Rows from block 7, named by matrix and row number. Each number is 200 + 20 x the weight over its row's rms, rounded and kept within 0 to 999. All counts start at 0. After the name is the row's rms in percent of the matrix's.
# fc2: shared expert down (model.blocks.7.mlp.shared.fc2.weight, 192x192), inputs 0-95
fc2.107,107,185,162,195,172,247,214,198,273,154,190,177,215,204,167,182,191,197,213,187,192,186,200,163,217,194,196,154,207,203,170,201,200,160,194,183,185,200,195,209,162,200,224,201,243,176,203,225,169,190,178,201,200,196,244,203,205,194,177,196,202,205,209,198,186,185,197,183,215,192,169,187,186,183,240,206,206,201,191,209,240,183,183,210,202,210,199,199,186,189,184,210,181,200,188,185,201
fc2.108,091,186,223,202,192,221,196,183,154,162,201,206,204,221,187,204,217,217,203,183,191,188,194,229,143,230,211,144,209,227,170,199,223,208,212,222,210,206,207,193,200,195,209,209,191,217,184,210,186,197,201,204,203,197,210,203,194,247,214,223,211,211,208,186,213,222,198,207,202,209,173,206,201,180,179,204,169,188,228,192,204,218,195,191,201,188,193,175,224,190,205,184,199,199,209,134,206
fc2.109,108,200,211,202,273,240,220,211,192,197,255,223,191,223,174,181,227,225,226,194,191,195,199,217,174,200,203,225,204,204,214,198,205,198,188,204,216,199,206,181,202,203,201,196,224,203,216,198,210,213,212,198,197,206,227,213,161,184,234,202,171,206,178,188,207,179,195,196,206,186,185,237,181,208,197,197,220,175,176,187,197,169,185,162,201,230,230,166,198,167,199,205,197,203,211,186,190
fc2.110,105,211,200,197,178,168,189,200,157,250,191,199,215,197,220,226,208,185,219,253,195,204,203,226,201,199,194,187,199,201,202,203,167,232,237,204,188,193,217,216,216,193,201,195,217,205,217,183,219,202,230,194,197,196,172,208,204,218,173,216,232,177,242,214,200,255,194,218,195,229,215,232,213,232,165,203,158,204,221,203,244,226,217,231,199,211,212,185,219,249,200,232,197,200,193,210,199
fc2.111,099,191,198,199,220,235,197,193,184,155,185,213,209,244,198,218,186,219,161,186,199,204,194,155,219,191,193,258,191,179,195,202,219,196,131,198,169,201,194,232,208,198,178,177,202,231,185,206,201,196,205,195,198,199,183,215,220,196,222,198,208,222,198,198,202,205,203,203,168,196,194,209,213,216,186,191,219,177,219,188,172,199,188,105,198,203,202,221,167,168,199,207,199,201,197,183,203
fc2.112,091,200,213,197,199,177,207,141,197,160,195,211,229,201,205,175,204,208,210,208,199,210,190,230,178,211,203,231,200,200,230,212,209,261,166,219,171,202,203,178,189,195,180,205,157,226,211,172,222,196,212,202,197,203,183,153,175,221,189,207,174,182,168,183,206,227,195,185,201,204,202,215,215,199,155,198,193,194,200,167,149,204,214,192,199,165,205,216,220,200,194,172,210,196,201,170,196
fc2.113,095,203,195,200,204,269,180,259,249,234,212,232,195,213,196,200,177,213,222,192,207,206,213,190,228,206,196,253,200,213,203,196,158,160,248,208,195,198,219,241,222,209,152,239,222,182,217,237,165,193,202,198,198,200,245,186,207,192,251,190,181,206,204,210,203,193,209,205,204,181,179,200,188,219,168,207,209,211,257,186,218,192,201,195,200,227,225,206,188,186,207,203,210,204,198,211,201
fc2.114,094,219,182,204,216,233,193,203,223,214,176,192,190,198,202,197,201,184,200,181,221,248,207,213,233,182,197,250,199,198,240,199,199,230,201,202,189,188,210,218,185,203,219,202,195,253,185,177,195,212,195,201,198,200,215,206,191,189,143,203,187,194,193,217,195,216,202,257,238,186,198,197,201,161,229,207,211,198,203,215,198,184,237,220,199,194,194,214,220,183,213,197,209,209,202,201,197
fc2.115,101,205,168,204,196,195,197,197,174,190,185,182,199,178,177,183,184,193,162,189,207,162,204,208,243,200,199,212,200,189,218,209,248,195,185,169,184,201,197,206,181,193,223,202,225,254,210,181,228,194,200,204,202,197,188,142,237,207,177,186,232,220,212,209,185,198,205,193,206,178,224,192,191,195,187,202,189,179,199,214,198,200,174,186,198,225,224,218,246,225,194,201,194,203,206,225,194
fc2.116,102,200,231,205,234,195,219,230,218,183,254,227,227,186,185,172,187,206,213,219,222,192,211,167,192,212,202,196,212,204,197,204,200,182,200,248,219,203,196,190,223,218,215,198,224,205,212,285,192,200,213,198,197,197,231,244,184,221,211,197,204,211,204,210,197,184,204,201,197,200,182,217,212,203,252,205,196,194,190,213,249,184,202,176,200,225,195,214,174,182,211,197,197,208,220,183,194
fc2.117,101,194,175,201,170,239,221,234,224,163,177,213,175,201,179,210,194,200,244,220,205,237,200,196,205,213,208,197,202,183,193,189,206,151,191,165,173,206,196,194,221,202,208,200,149,171,183,206,193,197,157,207,206,209,212,180,218,168,207,199,162,205,187,197,199,177,188,214,182,192,181,161,182,194,151,196,191,194,200,173,198,214,221,212,201,152,229,196,181,160,199,178,201,202,195,178,202
fc2.118,121,209,207,201,208,193,201,210,245,221,237,205,226,212,184,206,196,198,226,233,214,197,203,224,202,226,199,228,205,209,218,196,227,197,232,261,215,196,217,241,229,207,204,215,160,174,214,208,210,204,225,190,195,192,191,176,243,235,217,206,218,216,203,203,203,233,196,202,184,201,206,214,203,228,188,201,181,230,183,219,217,229,185,215,199,170,225,195,212,219,197,212,199,207,209,232,184
fc2.119,094,202,175,200,212,178,203,199,173,221,219,217,219,180,212,186,219,177,159,173,207,200,202,157,169,203,189,212,192,222,229,201,232,220,225,181,230,189,183,202,194,201,224,175,181,222,146,202,185,202,206,192,193,192,245,238,183,191,171,193,191,227,198,206,190,216,201,241,190,217,179,202,226,130,221,210,184,196,209,205,207,201,240,200,198,214,186,211,191,200,204,207,213,206,207,183,203
fc2.120,102,187,196,205,227,212,190,213,217,207,236,211,191,209,160,215,208,201,182,207,200,212,197,196,219,186,213,222,204,176,191,198,169,156,201,217,178,209,181,213,201,204,179,202,164,200,217,175,198,202,191,205,202,203,203,149,222,183,206,185,203,171,204,198,202,156,184,190,230,175,231,206,178,208,165,180,210,204,182,201,184,179,223,137,200,135,224,169,217,231,198,202,188,202,198,181,199
fc2.121,087,193,206,202,202,215,205,242,182,192,169,205,171,184,177,173,204,208,216,202,207,177,200,236,192,205,194,218,200,202,232,196,205,186,191,177,198,199,180,219,189,197,210,218,194,216,199,220,242,209,202,198,196,196,208,170,174,169,218,201,155,213,170,199,190,177,204,163,246,185,183,221,215,214,214,203,226,168,191,184,248,172,154,191,199,212,241,203,189,208,193,198,207,205,209,235,193
fc2.122,106,183,261,202,235,148,186,218,260,224,231,221,217,191,191,196,226,204,216,218,203,201,196,192,183,188,190,202,201,209,195,201,199,195,243,232,208,192,208,235,186,224,189,203,214,186,214,205,203,200,201,198,191,193,179,201,175,188,198,199,176,180,161,196,191,180,202,211,204,204,213,198,196,204,177,201,179,224,198,188,271,212,242,223,201,204,172,192,193,176,202,202,198,196,194,196,194
fc2.123,099,206,163,199,216,256,194,230,210,154,218,195,197,228,193,193,194,205,174,189,203,210,201,221,249,204,188,242,197,214,211,196,192,197,157,150,188,194,209,229,220,207,234,198,167,220,207,151,220,204,190,204,193,197,243,180,232,195,192,179,233,189,212,195,219,225,199,211,225,198,190,215,192,203,236,197,230,206,232,212,190,206,176,196,203,166,237,191,216,219,202,223,213,204,210,235,199
fc2.124,097,212,202,198,170,161,176,158,207,205,231,186,192,201,203,182,187,198,158,136,202,178,204,175,194,199,207,220,197,204,230,199,202,206,199,235,159,203,182,191,152,206,187,196,196,202,176,175,223,209,197,201,200,197,199,224,180,195,196,195,174,191,178,191,214,169,197,175,197,206,213,213,192,185,191,198,198,230,202,177,215,186,161,165,200,211,180,206,165,158,200,188,201,201,203,249,208
fc2.125,103,207,191,194,172,210,205,185,179,200,151,164,201,194,247,184,194,193,186,194,195,206,196,176,212,184,202,134,200,232,171,201,219,208,191,129,231,200,191,202,171,194,233,198,193,183,186,199,177,197,197,198,200,198,195,216,215,186,174,197,269,229,232,197,206,185,211,216,187,205,189,197,221,167,249,198,191,177,186,224,209,209,192,245,205,201,171,204,215,242,207,209,195,197,199,204,205
fc2.126,090,184,221,203,213,185,217,161,189,225,223,169,211,217,171,183,229,187,141,177,197,226,201,160,180,181,207,225,202,207,221,208,221,205,215,213,210,194,181,204,203,186,176,197,206,229,198,201,217,200,215,200,203,200,216,233,203,192,158,203,191,200,199,193,191,218,196,202,197,204,210,183,201,165,241,194,218,194,170,200,177,182,214,177,201,193,197,212,211,202,198,198,201,198,197,201,202
fc2.127,099,207,190,204,216,169,193,241,164,226,198,220,197,195,238,191,200,185,206,150,209,227,205,218,224,198,199,210,194,201,195,203,197,254,224,268,216,206,205,189,213,204,180,200,230,164,202,203,161,187,219,201,204,201,184,216,188,224,196,183,215,200,204,206,217,200,204,206,169,201,203,182,204,192,206,188,159,194,176,222,150,196,209,259,196,244,198,211,193,203,203,193,190,202,219,260,203
fc2.128,105,202,237,199,232,192,202,236,157,271,201,224,180,181,246,197,225,203,238,183,202,188,202,252,172,183,187,229,199,193,226,198,192,235,237,202,222,192,194,190,170,203,196,205,199,194,189,186,195,200,222,193,194,193,206,226,186,186,222,195,184,225,180,194,193,171,202,211,183,208,193,207,204,203,215,211,225,205,195,196,205,207,206,227,200,263,167,206,207,177,205,199,211,201,202,230,189
fc2.129,088,193,156,200,191,192,159,209,186,217,168,187,165,203,181,223,180,199,161,184,194,230,198,183,194,177,210,238,200,173,210,204,170,182,191,198,191,205,199,171,207,186,178,211,252,241,180,184,227,191,172,207,213,204,193,257,222,182,191,207,198,175,232,194,186,200,196,203,178,211,208,175,194,198,187,204,189,219,229,205,212,181,220,220,199,251,238,193,222,220,201,198,200,197,203,191,210
fc2.130,109,193,188,198,201,191,209,182,171,170,216,175,199,197,173,207,194,192,146,155,205,209,209,144,216,189,196,204,204,188,181,201,226,180,203,210,228,202,194,209,239,192,200,186,226,225,177,242,201,190,183,198,199,199,198,233,193,214,195,193,222,218,203,202,192,201,206,218,208,198,183,198,196,174,262,187,186,188,159,217,204,184,219,172,202,241,198,209,182,206,195,205,186,198,190,184,193
fc2.131,097,200,194,202,218,232,195,220,227,227,232,199,199,220,195,228,216,211,217,232,208,170,203,157,197,219,212,104,200,214,181,203,196,165,199,204,220,208,189,209,159,205,238,189,245,207,182,223,181,202,182,199,205,203,216,159,209,199,240,199,178,213,184,205,210,203,214,225,219,191,195,227,207,211,176,196,178,181,197,200,250,205,225,203,200,209,205,220,212,205,206,211,204,201,198,159,200
fc2.132,086,192,204,198,210,200,214,208,211,203,175,192,187,189,201,189,195,219,172,193,197,227,200,178,177,196,213,191,201,185,208,198,193,180,200,223,178,206,169,182,221,199,204,205,183,179,177,224,213,203,188,215,213,207,174,204,196,182,272,198,174,196,184,187,199,168,195,189,201,206,221,140,188,187,217,197,230,190,176,187,108,192,207,139,201,198,189,205,183,170,198,183,191,200,199,199,216
fc2.133,121,213,227,199,192,203,182,172,247,259,146,207,194,190,224,178,175,200,230,190,209,186,203,216,214,191,199,226,202,197,223,203,172,223,281,234,178,194,175,172,198,202,203,190,161,198,180,202,209,206,212,196,201,194,189,188,153,207,218,209,134,190,177,189,195,206,206,163,218,207,206,192,202,186,186,208,208,224,206,174,256,200,165,195,200,175,191,212,165,178,198,191,211,194,209,200,195
fc2.134,243,205,191,199,215,224,221,233,212,193,229,205,206,224,220,222,223,186,204,231,201,213,205,206,237,205,216,228,191,206,217,200,241,204,191,226,220,211,226,203,237,197,230,203,218,223,222,197,235,196,204,217,212,214,231,248,252,216,185,209,223,214,228,201,220,220,207,208,202,208,234,202,196,227,238,219,216,223,228,208,187,215,220,244,193,212,220,214,228,212,210,208,211,198,213,220,216
fc2.135,096,191,234,202,227,221,240,207,246,194,203,206,241,223,185,219,203,216,196,225,194,169,196,188,214,207,213,195,211,200,171,203,212,156,208,246,210,215,200,216,242,196,245,207,205,211,203,275,221,193,202,206,209,208,197,201,225,185,243,193,228,223,220,204,214,251,185,192,220,204,205,192,208,208,225,183,235,204,210,205,230,197,193,214,202,184,200,194,207,230,193,222,181,202,199,164,211
fc2.136,080,197,211,202,204,163,208,193,175,183,232,191,196,214,169,218,180,215,237,223,208,182,202,271,199,209,208,174,205,206,205,196,210,170,195,223,198,217,215,210,184,200,213,211,161,203,229,207,216,203,198,213,210,216,162,207,183,173,223,226,187,175,174,191,221,186,197,203,215,206,179,224,197,263,197,201,207,210,207,182,195,195,181,218,202,159,203,193,218,163,195,219,192,206,208,205,203
fc2.137,099,184,206,199,190,187,234,194,210,200,216,172,206,170,184,223,222,192,200,191,196,221,202,168,199,193,194,164,198,202,188,200,213,193,167,190,208,205,199,214,198,192,186,164,209,160,203,163,184,197,205,209,198,211,206,237,218,185,164,196,212,210,207,202,211,195,202,227,194,188,196,184,200,173,283,212,229,208,180,213,167,181,214,195,202,209,180,199,249,200,200,192,199,206,201,172,204
fc2.138,096,211,186,199,198,254,211,216,296,188,189,184,221,205,191,207,182,193,236,233,194,195,209,206,244,216,192,201,203,197,217,205,180,165,195,211,236,190,213,223,210,207,227,210,200,178,254,200,210,200,199,187,192,191,223,179,206,205,193,211,206,188,224,210,183,206,206,216,235,194,199,219,193,220,193,182,172,220,160,209,265,213,215,193,199,189,245,195,162,204,203,204,196,202,192,183,183
fc2.139,096,206,199,201,199,119,189,182,191,208,157,204,200,189,239,206,216,180,176,187,205,181,204,189,233,194,207,193,196,183,198,198,235,231,211,217,205,204,206,186,216,200,155,180,242,199,224,174,217,203,227,194,203,199,189,214,190,224,162,208,202,210,208,210,208,214,215,218,185,208,222,208,199,203,205,204,172,203,196,220,213,191,215,199,197,228,194,212,190,213,204,230,212,193,199,246,207
fc2.140,085,177,168,197,210,271,193,202,218,150,253,180,174,235,183,231,222,195,185,216,186,222,200,174,219,188,205,192,197,180,167,207,146,171,168,171,202,202,200,179,210,185,177,198,214,182,214,190,203,211,187,204,202,208,199,223,203,180,198,196,178,180,198,198,208,205,192,186,211,200,223,197,191,226,187,206,216,215,203,182,216,205,197,250,201,168,213,184,224,197,204,199,190,201,196,195,202
fc2.141,108,208,157,201,201,182,204,240,227,195,214,220,198,185,218,202,188,188,229,231,202,236,200,204,197,220,194,199,188,196,214,197,181,181,200,230,197,192,201,207,206,217,178,192,175,169,213,226,206,193,191,203,195,196,215,162,147,206,192,200,133,188,172,209,201,192,202,218,223,216,222,199,197,228,141,201,169,180,214,195,215,229,234,241,199,167,217,206,159,186,205,195,200,207,208,162,201
fc2.142,105,213,164,202,182,158,191,180,144,176,178,204,223,176,220,200,188,188,209,228,204,172,202,123,219,210,203,175,195,202,187,207,228,212,176,181,202,208,186,177,204,196,200,201,198,235,201,180,202,191,196,202,203,201,158,217,214,244,185,183,226,208,231,212,207,214,203,203,177,203,211,214,215,195,177,202,175,190,226,211,190,209,203,236,199,174,222,225,174,246,199,218,198,203,207,194,202
fc2.143,133,200,199,198,211,229,218,234,156,207,184,220,190,204,194,179,212,222,240,202,201,246,201,177,179,205,202,162,199,212,181,196,184,228,220,187,214,197,193,185,202,200,205,212,197,191,189,176,131,195,216,205,205,200,262,183,184,207,238,190,169,186,207,205,201,165,197,210,192,196,160,196,208,182,199,211,202,166,216,188,182,216,221,210,198,213,213,195,219,177,205,186,201,204,206,200,208
fc2.144,088,191,200,201,216,181,159,200,165,254,216,216,202,184,174,236,204,208,177,180,210,255,198,203,164,202,196,248,193,177,224,189,221,213,250,243,201,204,195,222,189,212,238,189,192,170,187,158,211,199,222,199,200,197,174,170,186,197,246,207,190,199,181,197,201,221,204,205,197,227,191,217,187,182,156,186,202,200,214,212,191,231,221,160,198,176,190,193,194,226,206,212,192,199,196,212,200
fc2.145,077,227,158,205,161,213,174,175,168,180,173,168,184,193,186,189,168,183,195,199,209,213,199,233,198,226,206,145,194,206,223,199,218,155,192,170,217,202,204,174,160,202,208,197,183,181,185,198,174,203,161,203,201,197,167,176,208,196,153,213,208,190,190,203,200,201,207,190,200,184,167,200,197,191,174,206,165,185,166,221,251,205,189,234,200,183,223,195,214,209,201,180,202,201,209,184,199
fc2.146,090,208,193,199,189,246,182,210,282,230,193,220,203,174,172,232,194,195,141,183,202,212,199,190,211,224,196,245,188,203,229,206,213,187,194,224,173,186,175,228,212,203,196,184,189,182,179,206,219,205,207,197,191,198,210,179,216,191,219,206,166,205,193,193,196,211,199,188,219,211,178,195,175,201,151,198,215,206,207,186,229,223,189,203,202,181,205,189,173,172,197,207,198,205,203,194,193
fc2.147,099,208,197,203,203,270,235,154,244,178,206,178,226,229,180,205,191,212,201,217,197,191,196,220,200,197,201,191,207,195,180,202,155,175,176,174,206,196,213,178,161,197,220,180,216,201,217,161,210,204,177,201,200,202,222,173,206,178,200,221,214,164,202,193,204,229,199,195,213,201,189,213,187,222,191,186,203,220,212,176,189,205,187,153,201,204,201,229,191,174,193,202,195,201,192,149,200
fc2.148,093,198,181,201,250,212,146,206,236,186,193,204,200,224,194,231,211,197,189,229,205,171,213,202,189,206,193,203,192,214,194,203,175,191,176,193,216,198,242,214,246,213,176,184,217,222,237,147,189,203,205,190,190,196,210,226,222,225,177,197,177,192,173,189,212,212,214,204,203,214,195,226,201,223,161,204,153,224,195,219,221,216,206,188,198,216,208,195,170,174,202,219,207,199,198,181,197
fc2.149,113,196,226,197,203,159,194,201,188,210,174,213,170,190,200,193,194,193,178,202,189,151,196,155,233,184,203,206,203,190,185,205,209,201,194,182,160,202,217,188,194,201,187,192,213,183,224,203,181,201,210,201,201,205,171,194,209,225,194,207,203,242,209,206,190,168,192,158,176,183,214,199,193,200,220,199,242,198,176,198,188,182,146,159,202,210,174,205,174,194,202,176,183,208,183,185,204
fc2.150,103,207,207,199,190,199,198,156,217,186,161,197,200,200,228,162,168,188,199,191,197,188,201,180,211,180,205,195,201,191,187,204,195,215,194,174,143,198,185,166,193,201,203,193,168,218,204,191,208,200,205,200,206,200,189,161,173,222,180,178,202,201,193,209,195,194,197,163,199,200,212,195,192,187,179,197,196,199,197,195,174,189,165,148,199,164,170,204,181,194,198,206,190,197,193,196,202
fc2.151,092,203,175,198,169,210,203,206,176,210,200,161,162,180,213,189,205,193,198,178,193,224,207,198,204,193,202,189,196,194,215,199,228,193,193,155,189,211,201,185,181,192,221,215,216,191,162,174,187,190,175,217,210,208,195,256,227,160,169,185,215,208,216,204,208,171,196,195,177,198,203,152,178,187,201,198,203,202,176,186,132,186,187,267,199,212,184,205,224,183,203,177,199,198,193,258,213
fc2.152,109,200,175,204,210,216,223,216,235,195,204,218,185,223,189,213,189,193,207,212,197,194,203,137,212,210,209,190,194,193,178,196,204,151,176,214,180,219,193,212,185,200,227,171,217,201,181,203,212,197,158,213,204,214,170,190,228,152,212,192,174,225,183,203,242,183,192,220,211,170,207,206,210,214,184,197,190,206,204,217,192,192,198,200,202,217,170,183,223,164,191,224,193,201,204,157,213
fc2.153,092,189,233,197,210,136,195,189,136,226,186,217,186,175,202,204,206,212,244,209,195,201,189,208,193,192,203,156,195,186,191,196,169,216,213,245,201,209,203,171,209,196,185,207,194,201,193,202,169,204,206,203,201,204,168,229,182,196,226,195,175,179,185,193,191,151,179,208,187,207,186,214,198,197,227,178,217,177,196,180,209,205,201,172,199,222,180,182,250,183,186,183,178,192,198,193,205
fc2.154,086,199,212,199,187,139,202,184,220,214,235,200,181,192,233,174,215,191,195,208,195,182,201,143,208,201,200,191,197,190,173,197,195,204,209,241,193,215,210,195,174,202,163,189,202,175,193,194,199,204,197,205,206,208,178,230,162,175,208,193,200,214,185,199,218,181,191,170,175,210,223,169,199,207,197,185,190,203,210,197,150,215,180,216,200,207,162,193,219,180,190,204,181,200,200,163,203
fc2.155,079,214,199,201,207,219,195,198,204,223,167,209,188,236,188,210,219,199,172,201,205,226,203,245,215,220,182,258,199,213,217,197,203,206,215,178,189,191,237,241,230,196,185,210,211,236,211,164,222,212,202,198,189,197,218,222,256,181,185,218,211,219,199,213,204,187,208,237,187,186,207,197,214,206,166,220,208,199,225,220,188,211,201,204,201,216,267,178,225,196,191,204,221,203,214,198,200
fc2.156,098,200,186,202,212,208,185,185,182,209,143,186,196,263,173,188,194,197,195,184,185,219,192,218,197,207,200,226,196,191,188,204,186,182,193,166,199,195,196,232,207,199,189,180,154,192,165,156,171,194,183,193,197,197,208,187,257,185,205,179,224,184,204,201,212,215,199,213,241,180,167,176,215,173,203,196,201,186,205,216,184,214,197,188,197,171,219,189,213,214,192,193,186,205,185,217,195
fc2.157,100,197,183,196,167,180,178,169,233,229,220,174,176,156,210,208,180,196,209,229,193,208,198,212,201,193,193,245,195,196,234,199,215,193,226,165,217,197,213,210,200,191,190,210,221,233,222,160,232,196,194,196,200,202,174,169,195,212,199,200,239,188,230,198,192,192,202,223,200,202,234,220,197,233,149,211,183,205,214,211,213,219,218,153,197,215,260,207,173,256,210,220,210,192,192,222,191
fc2.158,100,194,219,200,176,253,217,205,216,184,190,202,193,198,219,183,182,217,216,206,198,190,194,198,187,188,202,228,205,208,213,196,182,186,181,192,150,205,200,186,173,200,205,220,172,237,212,220,240,209,192,208,207,208,193,168,182,185,245,216,162,193,166,194,202,157,199,180,212,195,207,197,185,223,189,199,237,203,230,175,205,174,167,189,199,190,172,185,193,181,194,188,207,196,190,188,204
fc2.159,106,202,200,200,184,232,196,190,160,206,179,190,184,226,200,170,176,217,159,177,198,225,192,202,191,190,195,211,195,197,201,199,173,181,175,144,164,199,183,189,189,196,171,181,181,221,148,208,215,204,159,206,201,202,196,181,196,160,228,189,174,180,172,201,212,170,200,170,209,181,194,182,207,181,198,220,222,180,232,154,204,175,176,188,201,203,204,201,184,182,197,178,210,199,199,211,210
fc2.160,088,186,211,207,249,198,214,215,214,219,205,229,236,194,183,206,218,207,169,205,203,246,204,161,195,176,198,224,212,203,189,189,226,221,199,198,213,206,178,214,193,207,230,198,203,214,183,187,199,207,211,209,208,209,181,238,234,216,213,197,176,217,169,196,199,208,191,229,182,219,208,200,193,199,228,207,200,214,179,204,169,210,230,235,199,209,152,196,207,188,204,206,204,203,202,198,202
fc2.161,112,205,182,201,174,222,193,153,180,197,160,157,180,210,192,194,190,194,171,169,197,222,197,235,215,173,205,215,196,189,222,207,217,207,202,147,191,201,190,169,178,197,196,178,226,243,192,168,198,194,178,200,200,200,182,163,192,167,179,199,227,175,202,193,208,201,201,221,208,198,183,190,198,174,173,195,191,202,218,200,195,189,218,205,201,254,194,216,211,222,194,203,209,193,201,245,205
fc2.162,112,212,208,200,227,178,207,197,215,198,232,222,248,185,218,210,200,210,211,217,204,212,198,215,197,215,188,221,211,213,197,195,197,236,215,226,224,194,197,187,222,203,180,213,183,258,204,238,214,208,237,188,190,193,223,203,197,214,230,216,221,206,216,206,191,224,205,236,197,212,223,188,210,211,165,192,223,201,263,211,172,214,241,244,202,208,186,237,207,217,205,207,216,206,204,170,198
fc2.163,075,207,213,196,206,199,222,217,228,181,171,215,192,188,211,191,215,202,209,185,199,206,191,197,206,186,189,229,198,206,190,206,174,233,176,162,197,195,221,215,194,207,164,189,191,182,176,182,163,209,212,201,192,200,247,246,209,202,195,196,199,206,180,200,214,170,209,220,184,200,181,177,192,185,224,202,222,221,193,207,122,209,213,176,202,226,183,226,207,174,204,188,219,207,208,207,205
fc2.164,099,204,185,197,181,198,174,205,195,166,185,196,191,238,218,223,203,201,174,183,216,196,197,211,218,218,192,191,196,214,183,199,227,211,169,167,220,198,202,208,194,189,192,200,212,196,185,196,185,199,181,198,196,198,230,181,230,229,183,195,273,218,251,196,212,215,205,224,184,194,201,197,228,217,188,219,214,210,200,210,222,208,220,199,201,149,214,220,208,282,209,219,215,194,211,164,200
fc2.165,094,204,219,200,217,213,182,164,225,208,195,179,219,212,236,198,181,194,174,210,188,175,201,213,219,164,201,206,198,188,206,198,166,227,199,164,196,198,217,175,162,187,207,161,188,220,201,148,222,209,216,200,204,198,184,181,184,169,191,206,208,170,210,196,217,231,195,209,197,218,227,183,196,223,186,202,184,215,204,199,171,192,194,160,199,167,158,175,198,160,187,225,195,202,189,192,196
fc2.166,106,199,179,204,235,202,200,182,255,141,220,188,194,258,214,149,194,185,201,202,200,163,194,225,232,203,210,227,205,202,191,213,186,203,162,195,189,190,193,198,202,198,180,179,189,196,218,179,211,197,186,187,196,194,250,167,157,214,162,181,218,179,213,191,186,201,209,185,203,195,236,210,198,198,185,200,199,199,176,188,208,188,173,173,200,157,210,213,164,187,197,205,200,201,210,198,187
fc2.167,087,210,216,202,178,242,187,196,182,202,178,165,201,233,217,220,187,190,228,200,204,208,202,204,182,182,198,145,202,158,189,211,219,216,184,163,241,210,187,156,186,190,240,197,175,183,187,168,194,194,187,205,200,205,174,181,228,175,177,206,195,215,208,210,204,211,204,181,215,196,199,194,200,174,218,190,202,228,168,200,204,215,197,243,200,206,168,204,218,204,205,174,203,199,194,222,201
fc2.168,103,188,203,204,239,247,199,184,258,170,197,211,201,193,177,183,206,203,194,180,208,179,209,208,216,200,196,219,203,191,178,199,203,178,227,196,208,203,198,209,191,199,201,199,158,209,179,166,185,206,187,196,201,200,194,164,265,195,205,172,239,202,213,208,206,194,197,216,204,191,190,188,195,165,214,187,195,212,200,201,189,205,204,191,200,167,177,211,247,176,197,174,185,202,188,181,191
fc2.169,107,214,214,206,208,215,213,231,191,238,198,213,220,203,229,201,202,189,221,214,221,190,206,203,204,212,189,185,207,198,163,203,188,232,211,196,224,185,207,233,262,205,191,205,190,179,212,252,193,205,235,181,186,185,254,222,233,233,224,199,237,200,233,218,174,206,216,201,196,208,200,199,205,189,265,205,199,197,204,219,214,215,190,231,199,213,236,221,207,233,205,210,204,209,213,233,185
fc2.170,088,194,191,199,160,169,208,190,230,207,166,182,182,242,203,156,178,185,194,220,203,181,200,224,234,216,202,187,196,214,193,193,208,152,230,202,161,201,208,210,260,197,204,171,171,164,211,185,203,191,169,206,200,203,203,203,211,217,159,186,198,192,219,194,194,169,187,153,211,190,193,195,216,206,184,187,153,204,192,192,213,212,165,167,199,186,232,193,172,195,192,205,190,204,200,169,211
fc2.171,082,222,203,199,245,263,223,244,210,223,181,212,199,201,203,176,201,209,199,202,205,221,209,231,228,207,186,241,208,207,194,205,203,207,236,197,174,190,222,235,219,198,210,223,188,197,192,191,215,201,208,197,196,198,261,158,250,195,240,193,221,216,207,216,209,185,209,215,215,204,224,181,198,201,198,210,225,175,243,209,177,228,197,196,198,197,233,192,251,211,199,185,206,207,209,211,199
fc2.172,089,208,203,202,198,126,217,192,221,179,213,211,209,179,232,183,208,203,243,203,201,207,201,245,224,214,190,170,201,237,180,207,209,200,180,173,209,199,208,194,190,207,150,196,186,198,201,240,188,196,196,201,195,198,193,238,157,213,168,196,222,197,198,192,217,189,211,222,178,211,217,195,211,237,144,205,189,210,233,198,224,221,228,249,202,195,197,222,216,180,213,192,210,196,208,163,199
fc2.173,122,198,198,197,216,223,195,186,178,196,165,204,220,202,196,200,207,206,179,168,192,180,194,204,153,175,200,145,200,208,175,196,199,234,195,171,212,205,187,210,163,202,232,196,200,200,178,180,198,193,220,209,204,204,190,250,199,191,205,205,174,195,170,202,206,205,196,180,199,208,175,191,203,177,216,191,189,195,217,185,193,195,190,227,202,205,134,171,214,140,201,199,192,195,195,183,210
fc2.174,105,194,186,199,196,147,196,215,206,224,231,194,158,174,181,228,230,188,188,218,188,197,206,206,161,191,206,173,193,186,215,201,165,146,217,204,205,204,214,200,155,196,175,211,230,139,208,183,199,206,174,211,206,210,198,211,197,172,201,200,149,171,167,200,208,171,200,216,203,193,222,193,180,191,182,195,187,213,189,180,184,192,215,196,198,206,171,194,215,157,196,179,206,197,202,186,209
fc2.175,088,196,195,197,204,164,186,187,207,204,191,198,221,147,205,224,211,185,203,163,203,187,195,233,208,203,192,179,200,192,203,203,203,238,172,190,162,190,198,212,169,203,162,220,150,236,186,184,206,191,231,196,197,193,193,171,208,221,168,194,206,170,208,195,198,226,205,208,221,206,209,184,211,202,159,193,180,186,207,190,191,213,214,184,200,133,211,212,173,206,197,196,188,190,195,235,203
fc2.176,090,193,195,200,167,219,209,255,185,227,227,199,188,178,213,233,208,195,236,233,200,204,200,208,198,204,198,172,200,216,208,197,179,173,211,209,211,193,204,195,209,187,227,219,207,190,231,228,213,202,194,196,195,193,220,159,195,220,209,214,199,212,226,204,187,186,208,218,233,204,215,236,195,227,182,203,203,194,227,218,247,202,216,205,199,170,218,191,234,243,205,207,219,201,200,188,193
fc2.177,091,195,229,203,214,220,166,192,250,241,177,226,196,192,227,205,201,203,194,196,205,215,199,216,207,200,195,188,199,197,208,202,204,269,219,228,163,190,187,212,211,208,224,201,160,204,224,177,180,197,248,194,195,187,198,139,211,250,222,195,208,208,213,189,206,186,189,209,203,186,203,198,191,205,166,205,208,229,187,218,197,209,223,147,198,159,175,194,173,229,205,177,190,202,191,185,202
fc2.178,092,207,229,200,191,163,189,219,213,162,171,200,181,170,218,213,212,193,233,232,199,185,198,201,193,222,201,142,194,224,189,199,187,241,150,258,231,196,189,207,189,201,203,197,196,190,196,219,219,208,219,194,195,194,152,242,190,198,194,187,218,207,188,187,186,237,212,186,214,223,211,224,220,234,221,216,213,208,216,199,203,206,178,237,203,163,231,222,217,232,203,199,211,194,214,185,200